A small image VQ-VAE, trained from scratch: adamw at rate 0.0011.
Rows from block 5 of the encoder of a small image VQ-VAE, named by matrix and row number. Rows with one number belong to one channel. Each number is 500 + 50 x the weight over its row's rms, rounded and kept within 0 to 999. All counts start at 0. Numbers have three digits each.
After each channel's rows are labels from the 100 images, of 14848, where the channel reaches its highest value: "strongest on" is what is common among them. Only what is clearly more common there than usual is listed. The data: capsule endoscopy frames (Kvasir-Capsule).
# convs0: first 3x3 conv (encoder.blocks.5.convs.0.weight, 192x192x3x3, each kernel summed), inputs 0-191
# convs1: second 3x3 conv (encoder.blocks.5.convs.1.weight, 192x192x3x3, transposed, each kernel summed), outputs 0-191

convs0.129:465433551475383483540398507453491483483498504504453516541492501386440539484444528455462416448412427500548510540408426417485509427496503514429509490393468490437486482425496447444485520502448508471516534493565505468498511483462507436490470511437518488514531452377489472469520512482503509493489365518471497460514369486540431532493497548468487498511548477513497499510358507411454565549450490494493475534474503415539375409421479529410537584443532546455401511502483475532469593374409449456512504509534513428576418489522447424497507467493480557464469322488475532492501487497465503504
convs1.129:549532508528511496435586434517511418500475532557463516515537509510616545438497450614523621486421538490535541545524509502530500462435500501547520468497509424548536491509495534485570504506521503519526420598495501534475543501527498445647542487490503482504494457545600446551507478496440461568546556503503520595513568526594631571582507482481518578487478507457463515521564499622511521492584498513535542367519457521493583513569614490612451504535568546500545493507465513483564406555535423513503511560593416634426519474405483530512499518496534508494504628514496539455544473531502470480
strongest on: finding: pylorus

convs0.22:508370422444496644562429562470572493520417490540492533512445524622499481608555462544444493513493479515494515417492494501553483472420500478559484507524502491552490511565518546483493507475483528545437443532483499515506522505443538570467508523638458511556475547427460472460345388472431588463483489509565520560562606506453512511491467487498468418438506550418472527545556511479580377441534484501485484543546419547517506527547522518555472490564566373499481367535526497482521499519486450543531463510420525648501528531518527549447419518524501465519520473511512505528537497561417524548
convs1.22:488501488510513461485486608486431513556505335476493465538500483499487513513487502398526440488575423450500501508503507512487365500472488504475514500524405471415500468471558506497336327489524352470497456508510504495498513524491609505504469545486329502494404512511511434507492505468489487507484456558499370476542495510481494482484424490500502500506486398495426394510459453501525472513498322377486488530494482492512458497495487500517486405404505486367506440484503499491455488498506499500448454492539539490491429498443492449495474487494520445477424533509369488462491467470467496492
strongest on: finding: ileocecal valve

convs0.18:552469460510569469474508503525512487558488492456519520495494529505493471479439482498479521509495545509496380515468534514561523521529455506496415476417440557521437492517491453580524530508481566545527534527536496442495479395575540480499499490457482388535481406318420433420449421448443496554479574470549519443526596476440557543557467497512543463483562570424349512501517497519632523496518548438487457425483502510488487489528464522507524414469475557538526461429603489476522497509383488387540411518411486482561475480497478471545614399509477503475509433469545456426452554464495391424
convs1.18:400579481556427528576496492478501538460520489549601498516387423507502536541456467525473508378522451523471544417491504511456502482599543550568501519631497498516486458482469396421459483498530490439486504506461381552472518538507508412434399597486505540527481612600464487455458534523576491389533466482456510505419341459501424532522509483561505550454456463485512450416506612497478523530454498485580499506438515520436521508543420480458535526505442416499414530498555460504514548507544519428514563512450448483495473472539561584571448541518542580450525545506500474566528457475572546512
strongest on: finding: pylorus

convs0.52:427466552419436455382484508526486449496472517526565483481546470382477418525526459483419489472530494440425547499492489468411496513451560466491418434538594420503548499532508561501567497515496485458472424335434441463455404465469486481575427506551464572485470317565556490423485484457485491482553577475470509523484477461515629423461478409474440512514546471501433512469490462437516537379508501514418457494490462475434478508509572468446562455481565502506547486461388450454513490517505502443484476585465528446499497530496516458352520519508488505512502441464504529482510562507422542466
convs1.52:505542499532500520600528523501503528474513543524490517460422483429556627463445533568504430429449499482513476461388499487583497563487511540511509508506551489516422502459479420498408504497529481475452478421520421612453507529522475451457608577416529489493533507491509550448645525505463580627490444425482477436492508515510490463472517596441501423604503491536564479453494450497514483508508461532498515612495466514494498566476425494505572546511382485492560502602627548510450508553504401494497463411554431527433457454548532542569448481511506508422576513497492551414480367467478497475
strongest on: finding: pylorus

convs0.135:449383543425481556524507511437502570514424514561514489430526486551457484507551481483451469532471445470505474523434445344459458460463566533521454384560548404502459498562539515545492496568499504538518502440504485457481539493515506524494513539408500617505485452422517532367536540464430493496596467527394513564510438493460415468405496510564469620525577487535485488549523455422571517502486495480454487481611531516485537473473536572451538490525279478488405497451507482587531503504490600526501475501580531551461522566513499524463479505413552444495505472506488528551546472541497477542
convs1.135:381498489539516560475423509409493516487511483512487497511524469465501523494524487474506472566528478489488502436451467564564496507462467486481426468443467479493510511446533427408502495551506507458370482474462537403408499532578504515538414542530491485491461516513418448441480521493533433512416482501529517553505611462525564464538433540427386493315486476539490504521466345547480358495506526533446490468354483492470450464464520407515407507515483293507442498491507519459561509474465523498506436473481474520459411431473500453509460491505539504494383540544520526441489475472480485480
strongest on: finding: pylorus

convs0.50:471503560514564542629463571477584585520505414494501553591414563565547525472575584507508469514494455570562506438500523516491515444539411503531548456471514556501419524522641444529508528464525545412509410557518502455533541435502531536498493496578510492547533663508476495533545442503484440501419407533574514454567454579510504502451448539321467460449454570435545628524558497486467434505541498450579515509514555516610558539518502561547538527540508496521545532516517514495512482508570556555540451464489502592505505557506496533485514443542471476569540552421513473436480474456540510494
convs1.50:507458538479514474406504707491486501500526299509492423492504468491463497492477491469441417480486479491501419491505531494509409478484514511504466533505468493399521433453543499483297389524465342403477511469513466529513492485488552506490462599428471461487420460452445465492468473510404540463501379518521414473479464484475533494512438437508445500532517363498410392516508472435521469492451467448498496499488458497483473526560487489493451477443487496455481540482536526493415489519451466458453435508538504497483478523459482519493442499541442492382456563486463509488524448492449518438
strongest on: finding: ileocecal valve

convs0.127:511530546536489484424543512539504586502414548497477500529436491495568505379542508499636574480499478504454522462429464598494491448518515425494512573570472530501362492542497532549533494448521499491436457442532498376451419471479500490548587513496510485500503469473561495340429481462314489606507497483502482568498428601508486535459482548509407533527483515501459520477506494493443484445509488518515408464544474494501544457512543513393470525502495539478431502480537542418513331510508499466511398499485463516507539518479489480557491396461387530469492502419486467554545454548494495592
convs1.127:430441518551437552522416527509467454479556473359512498435557480470350410483511531518443446515556509502473477493529464471512461476476554480500486457412437499508430495434479489440429499395471517461664516506413466406434468482481523503423504571533528457508490507526405485498430550492518552447416420478534457488492546449507450459386476386502557421465536447526485488523465456503336503490543495563441453521509498487415469520500452533506455506473465425483480525493391546592447472493447535480503466461515500479393427452428508497496483465611555491482534494462484479492493470553591484438
strongest on: finding: pylorus

convs0.69:450485374458476527507511512437500542529476528557504518571476495504452444498438498518422511495511448481494523463436488456440528460499356487517399595527523453510553488509519451494543512574464530499506573470440514471588472491492515509440543623335503535526503539367484504446569490452391545498535431505512451459515471549536535566454488588496451569478517545456520503555493461419517519583530490443459470453425594505466484486502455515578521524503456499501494492434475413532526563460564565523520465458480518444570540472568508517474524375323528558481511449393484542479522453576498489606
convs1.69:471582539542437529449531477477534476516566517504501491378491552436509478321439571513471542544514575548498473485564499566524495549511489497496429415446523543516474509469489512451502485387491503438516515561434495562395579484514531501630487490418502509496469504527487510431336476581499515503500450486548591525563554423485496413408482424523400628512487500468482510475514525476518511412513509549433399373498502509454543456505568437488396456506535427524535550546548479498507464560407539512506504516546434555465522454468477486522463470542389463451500526468508531511506508513427461444
strongest on: finding: pylorus

convs0.71:407255449466502580551440507554406508476472510486445492466460477524455558542508525516521477570505521492548485506446434478501496477446497434525459533490423335512502492476529411504497504518503496551519536523541475457524536538485385510469508528463552535457485470412457465498482519504502471517477470507357503573516495546492462454489480545544413460491554412503466499584530489529461497448495500472437468510521517497573483471462451500538519512506512476501414485474449437467517513343473532526437512486529517634530443479380493490432387519517522475530496467513512491432499424521422407648
convs1.71:424530540549516508483514528490527568511549510515440490500454563545504546560506556516526474490491529460582472555538573517444476487455547445497427452405537564520457542528512521517510508462542510494507460510472532534485535504426485524599478439581510548417541525664497632380523455605510590530480483459578514547552478570497508416420498537457463602548503508576515516583635506520494532516509498572437468481497545518561566477467480498467455462508462476498534508543524531483460481642452622541475495522512506507485530564462499510467453500565437490506551597438497546516478496662522626406
strongest on: finding: pylorus

convs0.94:486511469512571535456512458413503546527436507506479507521531511529518490448468487496464513631482533467511426503415471476472498523492388554481486528557499535515451497455501509538511524521442511540516535520498596455586636536577513486448511533432551538516458516418432481444485492438377453545487486493559430512518520465482525587550533736477466458562515509486502500465496451487492506453486542431473409462502527493459467540502507479593461473500445424529540510417537481532491386490474548524515413512643535428623535546506462482507471405343617467522493525437486518510513490465518502533
convs1.94:391501522512455523475493451439506518514546472521521499473517480500501416490521485527483527507514540599510501532577524547551518489530582508508443513487397499508487486478501513485522497513511507466491464525441480397490460508519507500603502480484505461504440522502513523443435500489540530489491498501474688626498553510549528550498372344595454574422439498499440500563503480545463451519492544566516475360492522509519513553512551458486436508498540338544449489594537558523602473513465513502505499510491417706345504414496531509547469535549529489469498539490550427541511498550517528482
strongest on: finding: pylorus

convs0.59:537451539483452439497573542472496528520453504482424511467459515507507426354434496469493490406536520440515488512492506467501521443499507508509508473478486462527418514465538400622533490469501559486511533523564498452487537383589510511533470529394508484506521497359485513359477521429322499471414494534491568503513449459469508413468546538540400482486564535503458528570487470490514553522502526480453431446485442517532486433499476457429512493494498548515336466395432484576557456507405526520509409489567511496516552511470533491458591385520461591467493444481507507441480429494459444474
convs1.59:400601492550473465560497474476486491489586494569474485480493443518590488600516484508479523425497606548504497449377487589563507544555540465509442452456504467506424480510495518586497506561528515461522447578459507550504510541505496481422440497683503545503498531565495483486438487517600606499551465456630556541499441507469556561493486512443514564352433508517517504457449535519478492482514497485550455413523529474417472522526452558563430432509385503496429513452506493499468489471476661517498539513502469483513429534535523528593467475489559616503521521449507546508485528551595515564
strongest on: finding: pylorus

convs0.145:548423586523553501485563464410505384494483520374512504434645506464518461379408518481529594471462462443506516494493521506538416495430508456507466436435354589514482534454441510452488520526504503539423479444536595386579433611511511505536464493534514544508492463516513469450512593428471408464488437531522449550508492482512477450515476414550496506482528511565502495517491507592545486407522489527521474548465425527515479426507566466375573509514462544484527514406368504476465421498405535504508482506489509506536436537505440521583442429458478564482515446480477509517526515523439529497
convs1.145:499340471436452535382503434418502498524448504500497516543464479540441528491540485504358549487471479569445515504481442477552513457446438480515501450509627484511536486538488530463502512438492519559513521445482454425540478476542507490441572448589471461507427486458547400511496475476472516460451583537523502581492502594568589416508428540469477537564518503480496508510496281574442509484481538516471496453570427499429472459481523513470481495498538533534619528418443535462560452511480496463512432531462455582490479473495490462459426463491646406493506524517547615514471494494431501535
strongest on: finding: pylorus

convs0.6:494521402459597481460479463492490541497602569529565510535494500488421504582486477515421488495431451509518497415516462557503450487541390554514429457520556495517549495516538438491478502541493511558512495402523521500519456498465492518373490479415518535504454529518414456597588549392550456482562436509427432376499451640518471506446549578521479492486508510454534508456470467498462600552498482435484469524422545507476478563518496573494534487490499501494569484488501328495499620467531472523499480466366513448542485482531432508482495427463539423511505434375444493425487537504453475603
convs1.6:519479563532403549460452461453495457500504521496497501463518562509482465444464428519500551502521548465475503562458538708561483525494450486500521539485499516499422497483532499436533523437527500430578521644454509511434600402449514497535494527452515488495460489459582379475413413490445516465491494516504478495539457419467606492493514419355463606603433494408503491459495519572544476433505491481494466468577474494467467472507632410498325489490511552492499542505535414479481432567474474497508549595466495540474521523471499509491465447509456435525514537519484560554513471508424509523
strongest on: finding: blood fresh

convs0.124:470519506559558437430470505518510586524552493502491479548507474559528517461420462487471508528443445515452491552379484520495472534427431335500541486562492464473471501495459478525522413497464499446488492485513499436466436452432473493523507450575495426495525391433533510424497472459391459475532483499504504503461430621510525567455478550389392497419450515463431530460512476513414515478501536467522322477497458491516539494487490609427530521487429492526471424406481479424496348484534508442493515554534465507498484468584450493473537385457476532469507431398516470385461488455504484448
convs1.124:453463533463481562594498535590489474516456469524431496427505564533471482522550541470478473512528491517514553493487486568433491441518606523487565338467530465451399482613461493484516555330453493544475526516509514590509407469459514504434511495503516581474542521527585488576595549602652467541536452530607399542499507467523505385380493541498499494497476540562524503545510499521505445481407503513489504518486546438542508489456577563483522436507442463480455513494447473427496586569430468528485592504461534474418564463529517489591490590513518463509484489539495498486508518404522546496
strongest on: finding: pylorus

convs0.120:433527533570332476525452500532485524489492486498435510537498511481531446518526528474548592511495542498495516486553453435422503518450551496457515460522551409471535398554502517452520493525483503356500497464474358508522480478498477423580483463534480496479567476458538479453459505521523571494570530511545509508503491458532472364418493463511496490471506484507502421549437540428476523516471506576383518482496500435503466489360504473422529527366448550500456471555454479485502517451523500332485507525465499476482440450448482413370545575516369529505452405518497489537462377502439525502
convs1.120:560425491448473487534710459511485480455501560443588554447502456457500511474482515555382471430458468497438531499449519517558482512466558544532503469597560488528456475533474509545497473521466482561550452525590347531458471603500442288481541501504531515548499512465577491584573488511486524535490492455483481513492502529561559527491515560530543471539470495461466550405485514511502477510527495481622517503514518534402617584611470447592570544527557520501534484467490546507562505533521454454492472515535472517544468390562534578510508493464547608505557511511506534526516460482524433495
strongest on: finding: blood fresh

convs0.189:560515526502489497507430563396588584553460504535499551564497593529543449504619533498504548581495482493540484522490527528554499492494523454515463570432552579534544518578453486489504537536548585483505382494472502431509452538462566509530565525557508462556553466399595497409480419402422548564483530490571557513596514484429581626458456566454483515472433636429502545440571460458477408503539506479572484490528470520519500500539508547473505448514451543495527469506504488438542495546591578391582450520478503568480549459499520503474564464522504444447540445373517413509469444499470493514
convs1.189:428485537510472517447469538468468620463515464415596483462485421491442472534494500495484461374511470508485394490523522503450499455547500466555513537510449543496448426490489490484424438494462426355451467522508383513475460482536509492485480581381499458488462545598457502406433496482487505416491441493496494464412374523508491507451493463523478487479502395482481342489516493366496510542447500498500479536402511501425492510583416514484487521446438454500502484450514498466504502526436500328474529502482488466428485527495527540515407474519506506313505580521499474496497481475498548497
strongest on: finding: pylorus; finding: foreign body

convs0.115:567487581490501505535435541494491253491426507430526518437523514468497546449563497520546518520447526493478533506503559533469505608478495499504546491491439581529480507436525460481447511481507503500472521527500426491626574488497500504541448538579543549512466489512496493472558529484516484522475582488538504498508605361492511477537456482481570431638451474538450542553477510514513419453532499508549543578490336515460490502495530454526523512496528477501544546439514546557513608464322513488520600506488522519500439516405483494524535578593420482528507475571527420429542536497452504474
convs1.115:389515489517491527478427482563486475515520513436389509503492487533445487435525454479528556499619560428416491506482492426524492476494494480478454410453578509506526509491580497553498515471551504442407488386512476401495517526495519533471448585491502483492453532543483456581499434529491467378496556499459428493538443416403512522520528467428460478494527501460482499495450486433515532482522499486349407535562459517502434485464552492491433476485479516488444506606478540609484439487585470476506423418453485510551416446481515452445490394461539411539484491366492483427417429464569462366
strongest on: finding: ileocecal valve

convs0.134:518482530471553461555482484466505312518543507383544516446507515414470471459400534462557546515513539485508459467529531605542517603565463524494535479413399608503435497414520395457509537506505524494472506546568513417434546471486513497455452528572469479511467472482461430543626514475488460601451505505565507411528514504551513487499507521455512448544551512467483534549493507629487498455482536531479495556560382495484431436498508411389533495490518463548508490414520510519541494514409489439515509509401517429553456410424506475510531432383533513558507455536511431494450602456507505498
convs1.134:364461512527423508522463483401471492474435476409499499519507494466468433529362498524455505450513504498347522510485538470565485401565478476521492400489504460519415487489565508472463494537485511475431529478399440511528403534493500504504498561392508567514452516459408504538434434467459437373489508491453495600485521471460495582576423438420444543468472459450520501473470545550436461442496528502553435498523482524413545418532439514476464491514477428504409597486435523565522498512469575423499513463512522526495445496466501519440459430417499545487557559420532466417525461416611540477
strongest on: finding: ileocecal valve

convs0.17:543434520528478498491431496519486556506505438527505569537496554454524487525423494494526505533467564488510414556412532509528509515514505436495404516444623452499510420569483437563560544456512582458497557462516479515510490506476512480564465464524493502514536442245541508359507468493420558549502509499546529447570451485423565530512441549462500507426523567476486447466481474510497551511515503518493314499495525500507495458470416521469517491422448480493452500477468488527495525510380470451533499533512474447575470507518440464531588462441571529431544359449498474456451493423515394431
convs1.17:360535495525424471555506499537462533434469525497601509472495323459450505491509469563477455374497446528523534468514539566496502473558522471592498483568472509518486425472476506499476475475495476529476498455502389577494532539535472352476481570498511518546455556534423517482500510497571468487551454462556485577463450520456501504505501509533544508474530421581501465468481527518505519446485497472554526508505518520396500487613455520528550565502434450500471496399455463529501447485493479229497519419528408446389401454523551588484488496522452525498505493497498539467533464485542482519
strongest on: finding: blood fresh

convs0.73:464528421469530465438517449602501654497524499587473486541479482542483505545428529498482481531444409510482546521473439447505471398477506489508457551501526441489493488599481485479494464591497494528412485441590514423399363479478492509457509520458489533496504503526550522466502517486503469388557447502442477536479433547474518554469494530588464603436550474543525494461502405463492533517503488457507457487470529502528533492506537572486479449500415634491423473519531367489494571488594539507484415472432489506414531576705483514475508474422443466475503487431527528544502456555467596442
convs1.73:490508564574510499496503546495500448499539517338438496368543539465443483440460483503520488500526549522569515461499437508489480459442497486503537489493515510489449500477480468474499495357469487492542472608563519497474520494464493513520316566494523410494514474477498460581541415611520536525481432509688420407532556389552582423483543506384376469543547476520526498453458409494498503532511498511452404548521528493528456490494475473517426528499496483494471522424489500517479390494370413510490454498487471450551469490511509472432517556485461471511442523450498579492559484490452526463
strongest on: finding: pylorus

convs0.177:507468540466487471553486459463497439519632489492540515559487569504498494463487568481522478461493524484507421503497487482549500573529434549484426402467470558477526482469505359467452512443541546494521410514560537435554460444577515485502492543550489456512533542462431483535538445433505515433439481514554529470553506411478531449555542431442537543463425534415514515466475528498472501463480504517520508491376433483497480543507356435429474429477509614507546442482527431527458518487540543483517437489451513458618489437445493457360473482629607553489501459429499498455327462448423469442
convs1.177:435501482471506531470560490486487540494504501453539486508486370477432504549479383486425488416502502493367494477495487559514498476530494491608536575478478487531538432480415558399500491455387478536517513417423440446468461488476496396466494522407495466542448540556540422483462519513475515489557498488445494553441445536482623543586469474533557341486460454471446461429499505506489434519530492489600493508472510567401474510626517490511515559540438419494463483561555503466586518535469411325505516506590448512476484516462512560524405552504515498494509570516503460563542473465512544528
strongest on: finding: ileocecal valve

convs0.67:473512585548453524493402493469426496492557488449471445508505490522554470389512580487565573572485456520554495464519498498448520587520540465466549476472381481450458502431500461535502507512468442482486531509492487421559508557459391448594482511555524449422571520448499477456475404521431401530517472503578625489479518517598427525482496483453460466496461444529485496532460586524510507581478518535500458537536429446587474476427483496461550534459430559517449484551504507448491532417469570384424501512458506536638408493511505462422534512563327569486492389509507506479479502482443417502
convs1.67:470474404472512492525624484490564489495477477551493512570479482487496541607505518517397506375418426431507506483473465496527490481452491534575497503486496440508534489474476532540469509489428499495528430513415496588502542529491471404408478507518502480453491519543500561476557504548460496564469479483493487536532586479489587581614502533497440461501426536548482511542617517637524443441527492508544455516495495454482604511555485612462483523535483531478485542487495531508477519666490473518510406519653485589490544573454515523520413541520631486468516523549520505535533363490576587445
strongest on: finding: ileocecal valve

convs0.60:475454518452543533425551517429504473511520520497481509487489564482530450472569550481531485500507518491491617503457429420415529436549515576477443432447558415498504474489581519528576560570506504463457463412483385427498431450531499475502483538593535527501586380538566493484481483467365429484502570449455481515523444485625504438469534479561418498492474527489540530487504420395424583466499497549481543440509477476594526475472667478404541525457536510475439543534465455486516534503577540357505475577487521520489558607477514451467574478462510487582485466497508488572519529476491558540
convs1.60:574515446510414427548512503561477496469530514487533494461492443426554518493496488516432420464434535465468435490358538428554505522457444509565402454535496522532454498517478496609425425534552449435471421526528369631419552606497474462448538593489510514490495521447453481499563476568497557554469438475496518374463543513501514526489516520463469464609474464493487474476477522482487438550522495518564492573504515558407465507518390500544444533497422572489487513553538565500475439490497466478481458458475412490494433457535499598505460437469456581428578499552498642419491422466529492437
strongest on: finding: pylorus

convs0.3:372429479497460532454466487533475412503484516549464412492490362496492519510547471502628482582535553465453492467509393571481494465498550458519469477502403315508500493474513519474516527529514447543481512573532496522489523569503450513454634487537525478412454500463517473489467503486494457553493495477460498540471526510517489489440510540539492413534542329511486468555504564525512451485479490485476518511574511468491508502452512477463510515528595479496432476569471472474505488358477467538417519505475504529518446463335533507418391506609462480475450449504515536531567431515453457653
convs1.3:503517502476508535467516549484593491638521503461447455539494556496477479480542532494448477499498491472670476500542527518405500463481581436479384554416501571501525546457494517487502505463542514465529519460440499525481522410463510522482491495574505519428549497539476650475507541538515604488455504501466517507513475532446406452409491559473504600517356559588506478681545513451487511485534501590445498560522477521670488482433520483479504442503499460500472481504529428531383510662509588498477523471505548459532492533482530450443496499561530505504536561514502535524465512531527528421
strongest on: finding: pylorus

convs0.47:477482556479426441530515528484507597497463462533532530595426518528558485451539533536488502493531502525477456475419480444507513458483379471514538514462505526490396502456561373547534524530612522477607364521514528357438438387625499517575425556378466534515488531469485516508471500476467503457404459511515488498544515400550611489583472509461467519390507501490554522504499443414477505397546481453562433545519509510429544464497456463585534526509511528469444440468490487616490545476507495567507451542520448422452492566502513517458506433509540627534531556479481483480494498476466447502
convs1.47:497480510453491480512506575348434498511491339493476499498502502468421407429507486439449391510569532400505537514448449513551358519498459494456515552499521474383509461444539558484440462548454450450500553496453454481529475555437572497485463602490420396499464464471475405471481520530434511549500477545488415505522505538420558494530370456474472470476510405504489476549446391534500440433433396509465452505480459462496402503482530536497446453409492466398463512498495472500440405491506490477486458507499508482468383475475470487468472512529541476457429560451421462431494540517556472465
strongest on: finding: ileocecal valve

convs0.154:511417443484446496578504530582498574502479500503433499374452515565512568497460524537616531402492533518560448457411449429484519368533453538539466536542542471511497525551592554530481477615488509523426356507622555442551477452576485523500555605463539493491557502488445480432451449540461522502485362511427513550519459405508496465511480525514501524388414514470470590523518465492461489465506523417498464506474552517638503452505465502507486534537457535542405463552540478461507514494573499521493501513575517525509525508515440507399499472437428529562511524435557470541469402523450524471
convs1.154:455460510540533493542426650502478493476524449377447520566530478447368512397479506513511468508538480530518482529505496446381474509510532516452397469487551480470480495402495523506458507525489497506487481559457543408586507494505513517489428568494510406500503477463494459516522400513549438439418476502487437450497539525607510393458509473363511494437490480424525517495425503376409410624521481484492434509527471487537494366463447455544447539515557477479398456466438441496471487502485504516510443461510504486518470470359520444442461411465510478487484537419470517390534503489487491469
strongest on: finding: pylorus